From a checkpoint of a small rotation predictor.
Training: cautious_adamw at rate 0.0013, 5900 steps.
Rows from block 3 of a small rotation predictor, named by matrix and row number. Rows with one number within an expert belong to one neuron, the router's apart. Each number is 500 + 50 x the weight over its row's rms, rounded and kept within 0 to 999. All counts start at 0. Numbers have three digits each.
Before each expert's rows are labels from the 100 images, of 14976, where the router gives the expert most weight on average: "patch colour" is the nearest of a few named colours to the mean colour under the peak. Only what is clearly more common there than usual is listed. The data: crops of objects in photos (Visual Genome).
# router: router (model.blocks.3.mlp.router.weight, 8x320), inputs 0-106
# up: expert up (model.blocks.3.mlp.up, 8x320x320), inputs 0-106
# down: expert down (model.blocks.3.mlp.down, 8x320x320, transposed), outputs 0-106

# expert 0
patch colour: white
router.0:549492462595458471513528487531483525406450497494464417444471522376567561554452430544608567555537459426519442439418575553488445534433508504516499497501564448414560419544384430486487599372538562535421548467432433389505537529520530534416454609476474468463541533475420537568470531470608513526451477534558477479477561496484437
up.0:546480464584503441558554449530481570459473504526448425435536473397531559567405466483542530563574420479490490486412612480520453530429488587565539423562542488459545444558395388442481592418575566515452521412426387407520510574495533552432456604519443440538494589442481532560469526498597501513435484602539474511441520545495453
down.0:533510476707483572493474495514494460520501513504506548541471517509509502403527508501779522452464537503532504468374446514486526464570525465479543512491447501423480505480569567534520484207399466475518496579565548567551511454492470459522526476499529526469451482526316503459490471516478490487562501459438494515490529501477538
up.1:477419486505491530494542578491494521519433500473622553484490539511586403482476493532401466499470570468509510608604512550495503464599494401560508534486431527543445462501480642598572487599481475492527496567440625515474496554446463410487558549420559539493563487458451549456592558465445467521498490528568432552552523452521552
down.1:464473572415452524560463482428434494454537525441434357454526504497486463556381554468262473548532478522462507557628514473455461518548464494508486518545540527617454471519467416473487467807563515469447519476420475419500503571522523582473533513501436492527521475471622498473493542532503486516482528577523495486552550487460487
up.2:517508457592496450583528480515510599451450488459442426417519482404528544585407471495600501561548437460513468481404578479518479510452509541570503411545520444454573425541405384459544618369558551480426524413411375414546459522489501577456460557538422431508466580458451564532469538490590478511461496564518443535450528515475454
down.2:506511502690514564472475466525525462522512519518494544558480508500499492390536498509793520458463535492496508489351452500491515493551518459470519530476481528454468533473570550520531472187393464488526511581573555587519535485482490441527534472502512487480447464501311498469496474495456499485537499456488515473485506518489544
up.3:480469479525501498465534580474493500590509496583460662500501511573514441517524410468490501378494525583470523558489446449408548491547482466557487555503480459556399522523522553571440468548476462589523506471483591557489547497543468468510572509481462509455485549614470536536564503476509424432431524430491436535563498542567455
down.3:415445531332518484491524482560575530448557468425522498436576579479475466502510481492322516529582505466490514537555507511538444565468514482495471568542579454488455542480456464478458520698568530519442480481421483468409507552512521566452466533421460419649460462549585534427442427452523492481442540517488423527519461406543422
up.4:455557488443506546492552462494508452516553516463451533497423564480424439397479527529440527467494605470521459542513377518497510522489464416431504587502494483384397526437531587545558458517502520519494459496498522546535521497574430536515502486570440464442431516473561467465571531521491501465500478448471446487460507375508534
down.4:443512540372486454472450484469529522457421465477557482518566505455502473471552508492285496514488422518517469428596572456439550551429543564496463520490501522602518532541478460535537502848536472502421491492498441473467536520525552540454490509454533449522525565532642583440548492537580504514493532510502471518542485511463537
up.5:407542574512502472448412467465643457438516585450495507515537503425534525395557524544498516412499463525559437488556500548459547564628549495478459559563552460516463537411516472609560532521445573512504544513415508525563477520536501501472505495492485471448498452545456528513403409437464492592530471453427471600584504520462607
down.5:470568611497493490533447489472500448557539536474590463568461485563545424495513602483456472624431425515504476439605412438536430462434528562513514522596463538475483480525509462431447538571462466601451524506502505547473583581440599516478504540503564481472494548497600529422564571524419521506511491485460621461494556492566482
up.6:521483511504416438483441490504551509580539538499426410595482466557455385444509402500395476479483493562515531477582517539506503506522427536422472509438587489519436516468513513557443481521527482547478510529565517543491423479470593529583460489537490520561521472486513488504585539487462423532576409538539504498523497474554552
down.6:494521546312524512501423551463466509498506537392454485433518484424526514504483485472353519501590439529462479500561507501481571479536547493528556512491561485552488556493353399444528535737478478552481503488427517503496523496487490559540423470457455447553544522503541488490465435458555527527534513541494457543542506476481538
up.7:489518550484482541419437608573578442503554455560501537509460454474409497507584607460443597500400515534503470504453514463537563514512511457435446521467517506441407586476629517561484542574458426503494520544529543456507521535572583450508512474475483557528514474546495481502506407557480487480438560392450504532573502473500526
down.7:424458594281519452447480508527500490464498466495496459531538499547534506534499481508281528478535523529514470450582551508468497508452483549481498488520517540537516478535426457470519492714574551509444518507455376434501460516497507590499537507489527493556510498535681456532540549495503549541470475558578480493502517517548472
up.8:483491491494510539450442574424501546526456489533529524532464583551548489395630427544541529476427460516477469472492474530480537475561457469528490578529510506512462521477528573622530441489482424479568480523558636529500498463513477406503510440469513518436522484546436547448477491497464583509579389362478465464519520473435501
down.8:511507536418499487565556392442479510449469511543513407521505543516459529558437498524287450473530467531390490504552586457514491542466491526537493438532499581486425486512476457468530513723592544538499472472444379408489472571535488496469420536437516437523496496452586454517437455494462482519438544541500548532496486512577496
up.9:482544447477428511489559501527372451527550560481520514515466450458511453529501438481448386570616479612449566529480492574430523533543427432476483469520557557571507576428453495519528515586542541520387545510516509503588491498463516451500527538521500523587507419422485456476523515530483524391501577522503539519446434539635484
down.9:544449544402551469451536437515564529507481557465493389486453467544438541525497514531320532523458526470498411501513528443536480479476488480480482495482494516493536496571535513454426475724507528457535464405504428501507500437527448485516419463543502457487449550493557504583481583504591546516460461454519407552496536565450528
up.10:568475478451518483513514507479554500455452472394410545460605507504477536534452541518445512558541499563454533472505560548581590478494434431416512494507470470422531626459441467477546469501471543456510517533497531507527473499528513501554574597558454576461494632540371589448427462566585473488481455407407487566418529413525498
down.10:529535490562531572425543494559534545600508492556485525510490539542446530470569493563650455568435460527539546451477519546451532508587482464466474484488512546540481484528591548560519491300431519491579491589571578482499583434430431497482529501570521451459491469466452453537529579527490517539468567438555566456452513516446464
up.11:569501512552563458510485536510576465533510488483514538502418540476451443441470517544582532529445515524467578525421463519566509476535540470436548511443538604496523509547587509555477535394394588462534504522543501503479452498512592526476480484423542493477511523470455515506478462477443420461479472458538587415447512518529534
down.11:469519488643415545534447515499509464527525517472509548564521543545551480419514497499794480449501502509491534497420457528504458511504520460506480520489555518414500474503535528529533457184455488491454469569563487538518497427541481455484483514537471532520488503551417512489496479488513469463562492474449520541480470504413481
up.12:540483489567476437543554461508503576410467516516453417418518482390530564580401477495571526582583429454491479466412585480495488500420506556568514430547538456443578430562388387460503577394547577511448515403419380408515480546518515568463469580505424427493475601464496545582472555499589497518432461573542464538446520562488461
down.12:525518466680488559504474484536522470534499497518504564550464498502498494399529503488790514448455539522523496486344472514487524463579518474475527491481460524419481506485550554532521495215393488469525496573542564579538521468490491466516543483505525521493417490515305528475493462498466501504557496458447510508468520513501535
up.13:519446481509493468525514547419464467575535515507566484579546527483476456426575532472429404480408570567508559453556488497578493477580532411539462514456503503492445451475588490521533547496508441502591595550561484537635605446497516537503511464486553502581463497499558530487529471586425515528412573496486451572516491462564519
down.13:414534499361561431517513560492503529478517515505525474498525483503490517523531532447276485500544450482447490530591518451494473498460497510501463537548512457544506522548440490485554546864509498528495534436445492455522465534516549488475502517577460439522552527459682498549496489528530493562496490546561425446554511464512498

# expert 4
patch colour: pink
router.4:520530567521558522433436442452580472466420582579449478482497561496565566497573625590539549504441522435560447448494533388494537583475498464469443592527543463526516561462506529471531432487467498520591491555521572525517488439527467402420486459454538440434522458599526511453493485456436539549483486404482491443571570443436463
up.0:511500497615490488559457475525547475616479568519526465521426474525525518468476426509550473527520464479438632475437504558543540475489540490431511564392499526507513483441528590531397433448484438451515510472550554599484507495557590412520463532576527538475538470456353481520545505466485465380517495440503477529422491522572527
down.0:475487489479500539396481615506445534438515434452595473491545472505573515522612426566502482454478514520517426465534547560515505516438525510506441533450467392504491476503503552471545549502550506504462456530461563421522488546425454440462484490532462540358540567604483553440559500545541518514539478395467478475468553536383432
up.1:506562421538498527528526520545568464537571493501491516520494455465442561470457449540538541509482513535489655507427504584456532433483443432415541481415445527449478501525455507478444453434457463479508430494532574486530539440589525561483609447466558635530465454480335477513372522579432519428576530546550492502439522528520559
down.1:490483537495556369427477610492526523428472535464530485576604427492594538550479498566565571515577533444549394515509453611513475565480489480491460563451456474456463511506494525514565373478497503530429444511463531497543464525491553392510486476526571481449506460555494479504508510438590458558524556428396509507638573475552572
up.2:519478602348535477527517498445461571446454470423477483434480506404498500581438574489440494546494480547543353512495553357555446538475457571525499498602486447536564514500438454503511567581545487464479505513467505437560484489475547576482496514484444422574512575537584525527463526429601515573545591544513474523601523384481455
down.2:558492462527488488565506405546474501552544480501511522537513468530380452428500535448502476422491517518452508585504430513481502397551495507497516520603453555479436482523539522516450518482494487470579477508554504519471532475488443545569534384566454417574520477452514504434445472519453479496533554633466492520450488522525577
up.3:489441563466500489504553493528488466446468516602498508483518500514470563487552459521508454568474416375467632504541521490546518484478497502539535491471523535524489490523506508478542464425510510472446519538464427516554487510510555482495524603545591472426499474462469526567561489458594458491381504546578511493356605617494598
down.3:512528466444528445532528491589539477467468493473497557438455442460599484497545438506601448571523499433466397479460535570460507488466588498573588508432538459503539542492552544459518612429529575455484468459513536472539491466548519428423545493485528538489515574491499583515512523519511607478464406489496599468439496487489561
up.4:493477524519453445493400438511464483608538496538452508505520382538467369509432412433478550470466493460449573496419446521514546523469440510534511488486536557496509446499446569487503488389453525528465463580525588503478487496522560343528509517540556523472532396459386510501519508490514433423511490503620527485436422514532430
down.4:481567551522569445438530545518474505427553565464525484475426503416498443522397470620535467556515517444496440448539538554509461533430475448530417561432481442556515416481414633451499592554535555549519483513420471445572500506491458466415485443459552574408450522483480473529532484514522537601543565481571511459539498479521535
up.5:542598431499496453548419536589399547498491426439565506476381513426407415529481490455513535545476545514535398561529520517449489377558528579527445485595468460488557476492520461446545517452508499459459475514476423504521496470489413619527513442506502508559510572573531539537532514569529460542550516578467515569626437365455473
down.5:536414473508499520503600506487516532422473495425514560561480391535471500478496458438553407467467493444463450455475478499558498424605525485476536376565517481526453437558553506526485444462484559535551552589556544506482471515451500610484514409521528537500570530495534515442492479493460464527561632586438483510560479473500565
up.6:416475481377546457493456506588517482581432458526545485429402544434441476550489536487488490481490467524434417521462519463589410463498482386468497424512519465469413431458516489493489559651463482539508414603441579479536504478480589544499408517511445449526526493550528491461453540470527429541582596563585464483474535458531469
down.6:588537503498472524436507463541551546547504488474501472470481488485515497499568506345491490503415503419475420485526578396445440487554513500575608399628521436494515605531522511530589569483487584510583483455537503494487439412501549631513462431511492472562522443491430535456457509548502521517516505537543506543540492425527492
up.7:505559500394572453486501541468427506435489468399532391485444486459472425531423486458525477593451434498474349484490531456484478527444542510479478399538517471486457502564517431516487491545511488515486507482494480496492464534493514604517543510490394420550529565532474523492457460577545525601500478547490441546524595451566536
down.7:438502465480572472589530483594483514592528530419505512514525559519440447434545487463510478489461463485532448549468448567482471447513498522502501490620487548505459527493566537545503507460491489517515543545497497466446571456472528550583548325569458438565487524481557590539444487539513497522548548552460490483516481509587526
up.8:555534466642429488522509503555512453569482516506502523609473524461516508463459391526607483485496540558503607511416463570545498503516525537444580530421430621457462485537568567468501470391499508483484560495476516558563535565535526467466495476527499588479515447465379524476555504496510471366531457452507494454427475578599487
down.8:421466523493551503441468546441521527385470486463572511483563474439589511544515373559504480446515444517618425386472461522464484560482519545516503476451506411499515452575414544547545536546515492502486418471456521440524421495529582464428479541460519575429513531584521470501522528545577573504481442441511485518548554494430437
up.9:527521446668416462587497510538560455589562497485478513566482513550440391443539438500590506508485524544512590552431477573445544488543496570510530464493446510453434482476594508549489474374440524524519481534490503554482528423461503519558567512520505572509524547492274513568500516587419462465538566507508480486403475545530481
down.9:372470518450497503396500558486413546408449469442545508522529492539582558550500505495474512494479479461575433423546468491575548578483507518478460542454539395541525516494444521491520516536459470527428498490420522505475451529517504505441555519438494540405416535608517470496521500535609537522482492448496439527504511481454505
up.10:489515417506482528504569513518424537410579409519479497474508549452452425533546466377571465438511530589532482518472487589470450466475516509537495511544471543595460533477457529468446484470535508562523486525517407486491527518411481602566455502499477507575468470496424477513518575530519535542499597589440569487600592399501512
down.10:431500492565438388427516614503524525492494524452514440487403425434456539519544416441625551510457500468554464496538486412520504525487476450433492483539526473514467570530525450473437437445439501519467558494582518441588531439516470579482543464537512575504512521535469567517528495564547496614479471494485452535555549539459505
up.11:431511428521556473527473523476508442494510484513483532500480479522428535446429457465513450433605497483447508506340464589465549564537547507405512370469491513438485444508421546493558488389448501534553498503476548476488570533438442471511586481506537522558497447464452518487496430471545491465462511512486495442501512496593490
down.11:454576518495505492460513549572445516462485439431529450385487559508531534549563457550423589490404495460476425458509547537424540485471492502516450488435437436431448484521479509571550528478520515515425501494500459423548516467514524493460518549490553531434448510601511401443543536499570527591424487411550572474511418525501497
up.12:479513500478494460467497510490466494438536407466498494490416510436550542606440584489485463524517525432536437537542466373451595510448522477586408538579512496559453399508435466545472480655464519416483482477393515417492459593478537526539543536589477504554490603468614550455399492521571566514470579498513517531610483491482511
down.12:541436484525464475578507519550510512491507436503524503490458449564430461516537519453525424428449526560473519548511443548476476455513428539452469517579454536510369535478593472489423525446498476406547499472543503506480527368477435537522473346513468412567514471455522531556481476537429473503552522540475424438540464578489570
up.13:623459459477484544438521523541437577476538465414482500494547585484445519506533468432526437471500514610497433458503448509487545422532478446443555504557601468523463534448456466505535542515528439551429443459581487426558476498481466651535444506481462480589514571458461530512444510486489458454521449522543456550436517450526444
down.13:553468480552445422486486560572504563465593494497486543472529510527597532476485518493549437474412477485508392518576531476535570453484411498548453591578511391457492513502507501441449485446548597481534406534429490466475540491555434510451501493488513447561472492546567537525539446485471518540529559495511478467540499467441446

# expert 5
patch colour: red
router.5:535544476579461511443479625500453552555551443379554598532511450480478399418515489441583441478405496567535455505439375565478488461569521489490497478545430450458455508517520495551540501394440449467473486567497521541510501433472438554566517452502474603517485528499393506454476487538495481565554522496484474514491507455449549
up.0:484500431554419422428554472521631483461510502527493429521542539546445559505455553476400376567507433428548534527455494446448476524565511447508628531530540468511571590467519487464497515576558428545472491533526492512520530527594524488436418599481517532465559503504573409492469451497466459545539452487473579504491495450489540
down.0:467486497357446496407467552486465456461518601444539534521415411524522493476510536559376604442465526449458566516601492491509517526478439441533467545466495536494536542459516570584573473682530482521531486503478543525527589497530520454554528501457557501456480518505585461529460478442514490478574492457525499549503418515405490
up.1:531476542463530523488434591522539476487512484521517622534533616448436472422527462509396493460405465445528495478534478491493490530472458507454438633479481468489532520521575544519469557633646486481522523578510502544534542492490565450458429471595501505451492569500570490566488444585464481547440354492535423551516492443523489
down.1:455516506443570548501489530505492482549564495502510450499486414466563459487468439496395498501483526523620557552596503525488500505590488546485448513449481520488493483473539478459489487633468455498489435467529600521476517540550483400447530479564472438396511513519540499541506541495414547604514511444528433506504522511435617
up.2:475488410557488488512491581519453462461540410506506519521506453467484508506506474526602450490564552501529550498470448570511535526498518583481464419513455541492487433527559495491455542322516425552465529506499516490480540536509466452480481539490484518554489463430334490563461471487553492516566471497490486529480487467544561
down.2:523495447536499410564479485430461551442460534466417541468458514539473439487504585456609458570509498464466464560435545507529524516504533503558522460577532545548425486577454480411504486385580510480508490564435485532482458439482521537441479564478567533562461479460468539569483433524454507514487513562545536512439586557574502
up.3:507437458517418544507464545516519484477465512457411504526498462565468477556510500419514498472495600627498458529518400588460474488568496506542538597525542603496495455508580638367494507397534596520455495470484487533522521589420643561559569468582468527559606453466518488503479486505534485517536469539479470514530609455408396
down.3:446439496510483518482519487637529482452536486490456548557403584544382502565492520474473434520461497581503481474420544513496476530498486563502521533511572417542649535496477448505401543358496479479494467583435560547486464583476509561550483586449505425505472503533558517455448529439396540468522469471491515444501419442514527
up.4:559517409623388515489556565495462536515462427406557541522456484476476449427468437421642479481474540585500485426384457518453481432531512491525476466476516484448458467494542484515501502344441544480430458554472469537495534465485449571564474558528455545567469483448292484466483557492534458473551494507432519453435462581573476
down.4:480524469564534444534550512505433568497533454451472475452510432498478422527417521349655439514551475506462465537502529426499471445481493515514505451569493488579466530467446466503531490332517506499487498498465353487505458499426507627538459540528494443644499554432424501478499499546533502524508524642524488540543473468535515
up.5:472510499584444489524553564519394531546529406485564556562501517453493454469548442468622538442498498586539520456424354535483497489515548473502491482442516529452448508502489510535481556348457507497412533511502521519528531509485571515514521515554516526547478490522377567556509501539564545475481392440473470453494476432566469
down.5:531548484520470438537548499502475542404489397465518507443502511480450449515418537385594426568505530497501494536471537436475464503533500523498490413602547480557486519512478463423528511346476472440490479460438404451516517520428431623511514578562462508610521552447501527467489482538574510490504551608519496510503528464539521
up.6:446468535371457436535469448488496503474491489538535584536438575535426507491467449528403525549568420463478494513528434596553470531422426452393512486485415580534561574470526625422541607527531525567564541505486505562458483508552504507571436428506462467449541449491488507470482523538557501590509499524493458549517551459413416
down.6:403467481416535499491503426535481454493541535533596484426512506427515566507489365551445481444532464454529510388604505525567532593457475526459500528446521461528527595477503599512518489611447487432573455561602548581537440515539561412511551533383545516518463486501467551492558492587519641512506430477464490460474535545449525
up.7:465526500549449459489521513487481597496507404496450487476566494429409526520528517491597466465521537566506538542509491589500502489492527518533489504505509465463533586457537611555437421398507456514407539501525439572544519531531520411481520480558502516484479474543415595557463530521450520479503574554448523516520536544457424
down.7:528455414560535513492497617488492574511458385492515517501522449461504591557489444450549446584415463434472443579533561565509441538514437489478514528578454469597399466404576401571532522362515524470408423450423429422551387555417598577511452455523513531628459526480424566523454442603560465478405529497510516597552507474511497
up.8:551494379650504548456504570468446488530500489434524560504514546552409418442470535405611557480525462543452572516445465581519514436540547510447561439520442511484581546576536531565489513300458519447488421533529465488482541496483477489470528486622435500597446527441369451472570545484438482522559524536451488515418518490566543
down.8:503542453538554414530483452490462558490498448443476483489522464507468433539415580409563471493483519570437432494478556480509514459472530549562499433564531467520483492521445450461552544385570505485446516467479423456420453489423497652535502554469482448602506553485490517496558518481513486512495481569506429460504500449564535
up.9:530534458566476536521463593494534490472520417489545456510491465472524440520475439480660502411435494534508531473436461578489475519492493527545433386363440546437541502491497523533533602301451458446450506474519465464512572504500547556518510483545471558540510506486343502503539496453565428442482506551441507504424515486557526
down.9:585530511572501447519516520506466587481569430432492520471516528469458484532396556393583460510532460527486478585515567436520515508436443531545553409555535516545417482473449434448477467297528489531461541480464372491552539502424520615511470507490448463602460569457457487509516479544516499572458568638528477451488544505504493
up.10:450623527540495477551422537534460485547437511526540543475461493415472557569532456457490484443528580629490460461402471485535450518468558519464499456469537544503511523497444486464507533430434542491530526372471488532447489498580560507459587553472585543516384463577476479515539565485551567475414459437563482501495463440530516
down.10:421455437494441537516489432514496536557495439461474493598502454525479527471491542497543508515573563476387472575463423460549529515548526469554497457566501582528555544428454484462511536515555501470501522560540497470440499545461493532558544466452418504614400464458569488543539447551541454492508613497468526521488517525479472
up.11:499415527597488428504501528481525495580505409322587516527527422470533527486551434395662409434544509606493520474455472509506459478490551480489562427498492547352499544485463526464483507392554566518492511496530493563507522496495498539501540442571447538493469487476394490396508540469479501476521515504474528467448589495450528
down.11:517520427521518439457559506498440539485535426421516507456549473410489438540411579435599476550465500507511549549431448499567548563456425494492588449569535434448535444534460500439464523355583486423473507519518471485495488454543443704458514500550443387617522525514567516611544534546476558470449485535426551544530517529546531
up.12:509440519462510441572533408564478538497511463477490489538426483470594529445492456476410428464386498525517532566575557446437551518580569531442639603434536474551501445462532571543429548600524498488469488447535484463521464434457462577500470563531528577530470563534497485505544566505520538519391463422493501504489441550517456
down.12:491544508435502534468489550490568484483495499503524535456445492520553564473533507581355557545475563464519507379581534571394435559538523527530520551413461538543500585462564435563496465633425566565483423458585547474571515499567565524471432441462481513412607379520535532397512492494524450495537532523476561426558540527453467
up.13:596596544478555453522523506576465518507440526565463459380482547565487514508427469613462482553466552530575486543510464499388564514500473453504430533541509468574464577525481475527464484479515519495469497563545441504534517460524452449462478550449544437507617468476549435445534542468488450474485523502557524544548405477376540
down.13:525485473507458547487471537513508532487523509473466558550601535364592451488487423590464461516553613409591596485466491557448560504510454522551457541549512490526505526510533549574539498561419556536481505549475594481518521443549605485430523514470545584415458486480472519422485574521490509433540486434508437557536408490497505

# expert 2
patch colour: red
router.2:535490482576508516461465439535616478602502568525480569556446529529433467462523459497558500522440500538485520524410404579529531451539547421480548533498469511444497495524612542584496518397436498474614575532509563580473487437501466459461507420507467563471485519499379542497472489454382477482559523423471541525475558527456562
up.0:470452524548418486500504481498436439537437439458458562507465444517532430495437528486610535427427418509525549517506627487368523453469577519572534455456395448485411484522566510538540430458567540517429506508409394522533545505484480502487473508479459451527531521578425472487439511455545479396452512549418464469531473533424538
down.0:512509522522480553618429487503445480506510546557483514501485519501414509514454495519562480496456535504512639459465457553493489532506429501473514582463437478456397486520523454530524505340487500378481502531485564441522533520471506528511486456557514492439474540481407545533532552616476462425489454586449526446500483536405497
up.1:515618453512467526533542501467479513487523521575433518467503504513527337552544480465399517556417503452422479476539432412490449470430534493466545457482404518593558537447461543599496535544466536482522544492565514456463536503468581520578501466414493551438450547561543473596575513476502479541580486505549543572468436526506486
down.1:477613534380524507439501485508528510498580520415539549522503501516496436496524552449481433533528475516508502457454486508522501549471546492476504422528492571462412417571478551445521512524421452476559502503445427490639453545565435465559537450510457496472451539556552577435445419514528527516495577564553576467475545506507531
up.2:500510536468454573434530634393505492469479460482633535474380537418547559438518451503468499417444435531553516439480487470497453560501599494468528533434487433522544470519467416605553563487490455562467530538441490465537490540480549450431499550468519535536461561533416563526566526442518534494455459448413514469496462476538488
down.2:462541438503549510515525402563607521481498522461454520483550559534553445422521499539548562475414529385553626475551569450476565609530517532589480539539523530589573531465541457458557465559565512554521503463585487502488554498524478507497479466484530473454563511500510538515507463510533480498528516510446513430489488508470548
up.3:408527562503475552504506521456499461466515478351435484518525448492702552593580472519459491462501434448592511478563529469480485479479498554440536465396597513507495530339434576539531438544498447537424525526422460453496478503375528434518487523507546474502477579510523497518586513483563474491427487481486438529526411450487560
down.3:512589425491359505589541497460582549529485484511451498459474516501423463529563473487484447529523505491432442516511589417492559479495545474496537491526538432508568579437478533532433471453436445459538529564470531563459479548415480533517524458548519433459657519466582499438532482510462516520467592552564455533405587406573504
up.4:541451523434498534483544490536479438538630521493483566506468552473509524485444488541487437437552489551434498463544481476554435591455471527533484510485565496580584361486462443497417426477520438602507498541492448554470376519481502477452421439418511488434562550464614456478436531505532522550545578570637493497568408414513437
down.4:518437454485526490531491500479391501432497597497364494527471481515473585561524516433482540589485415501481490574491564492446461528458494420484574438495468433548565535485497495476490476507519519445503507434538479593408573412460581493451495620533496444486548514536489500502507479468486483437519529527453482535516582548536522
up.5:583549414654559543495490453575461470512459577489450521562470510468450451444530551498616581550509483442501543507413552475491536435512540521531571480529463473434475491480524478488540455327464537506567463503455517554490532395500398471520494416510530480465534543534341574495453527457510457488505516528463522576531528504502507
down.5:471476547523480506466518472440492429562492564636463503542529499533582554476531445648659591455544510506483573449524478547538520532540441529459503547416486522512499498481538570556474488355535491471521476459522590541454466596573554350510569498518573517447482457469448484544491487501478519429556487423526476466523397535509497
up.6:529523519543615528523413465557492524480473425557539540453520436537598441481499462574666458317471484443523526483486515480546487473431538547531528555442510415530496463552470400507484485544412521496561503550496513606470464488471590482432475564543519487492485503490523523552536525524526576484550488572564529535452508460494435
down.6:441483487498464529551490445417466537421481561499580528458480446557480446484576509542494479575521561459548578462508612578506454461501430538525471565537544628587515470455618551564513564520463441516542551443472580483467457476439420504571559442419477493508559490548494514560510565465573489435576435562530529505563513579473455
up.7:545512456501479548502567464418375537497529525522544465442522464454490482428392463511427479467535573424495470482432517523468444531478555491553506521574442481474519465577543547484550441376524537398508470481453516422497470513533480611477489483501464495479621523546412456525474443552577503549505504521512435499430420497513415
down.7:470530442494512495456521458575429510466570536559492484469578521542585468449496508436562517436488450525557551580549552584580492471430480448497547489433508566491447462518570506543558490447559590398536480519469591476535564528516491534517564529519609546520564465448458460479523607530512543537370438456475506470510483533547463
up.8:505483531572496488475448480437512440388508529522486439490528436465370540496487603518594472445489424512424418506532513528512585534502562542565497522549529543593444582503495479570493545338510579557440538484487535522474403471430515496585563448453548590439464523452612458507420513495526483473528525433503527519505455557504513
down.8:474458471456500459500636565613487518603470553552555540558470531567562566533552540472474510569545509489533454510523544508467453527549534589503428469468448456573514628604498503486514472446502483576518482523479516461473448519488548458518552475452496514487534466424497559592583508383538526426491475447446517514458656514517485
up.9:524481484652476533514470487511493490503610551492541547581498525521503493468506536535627521389520483520469537462427438652460439511440511519490504426560561637437666491507453468563554506430464522458475491492519511493519420536417496443507536457561483529404434440517426560503524540508403475476531431537538548548542558480454537
down.9:476464603535490555501458427489510411538529555572544499515489450552524546452516495628633536444565521493512595470528503565471460468478544493542514538458481536447416478459463482495544474403488482465547427482547610483472523642564513428503541489502500511445471442501464482422529510438573534452592397510428452475513429538517499
up.10:452434452374439514507460546516463533542439451485578490478588486470540562465593539505419437501475540524500493511525416495547391555519513502534501477461510541455479480568521448546492598665496535520401648481552580572465493534583598570502530549510485482566632498567495377508541371514513558545475446521457543531464496550494502
down.10:530498440591546459452376630583462475451341403592486533518480502482510457540619557432379455494460444480526440571501489495449508543483547446546530465531439536560460435514435546481479483550485463515431534479521489561600524483535493541487549520471501510557487503455485494464480513439542484552454554480477567576494484561477505
up.11:566482548505495443447595522618459590488492486538606537459457447568512455467576445495538544509501527441572469433530475576420425519572441510565570567575493560532538547496474405464507509423543443512480536426541458589510511577500538465452454486493537538559450553548575521545449435527535534516462451506532514410513465522493565
down.11:573495526425450527470586469483634440527485497437595510440529496533476505453547459511429603600451556373457564520512455487544446501388499505437539511514436525441467550505498513518464450439507361414492445349463459500530476582551481490512608455471519520521473537408494475419497564503550440520592523492480497537492473442547495
up.12:424550552428507614453410527450480490451550461533612513543447460557540399530521423453486523492491481456572526441531517476524576481515447446574470490426600496532527514463492516476489470496536475426588449602506483440526472446544520609487526600499476482470592482464527508509508485582527505532554469453454548499464507442495547
down.12:515367483477532510504461460551440557608507547409489518470495521565410417432500467448528406486512530575447507567504502462484488440521399515550494481532557506463569526488499496514414513420559481560501478457494512434512473389481567479552546461485490528471525529475467538479523512578475475536448456517427466484536614595459531
up.13:517486500450516530389562544496460453446493483572557598470532496487563502537530508474481477550494613462429444547612427446448451513536443524475507556451539399510450438560473475486411487572504485509497538536501557465496466392477515435576478428445446569394595516405545502514483536527497486466547499538492527513532448561545527
down.13:509562442427459446537485559519535571531544474474520564530474549509542465542420554510404455496505476448526313443467440442534557502430566569424485463560523390524437548493525484471549592543480461375510537526478434515547412543533426470517533550518526591645576565464505509464558538529540425484469482464498458537506577537499435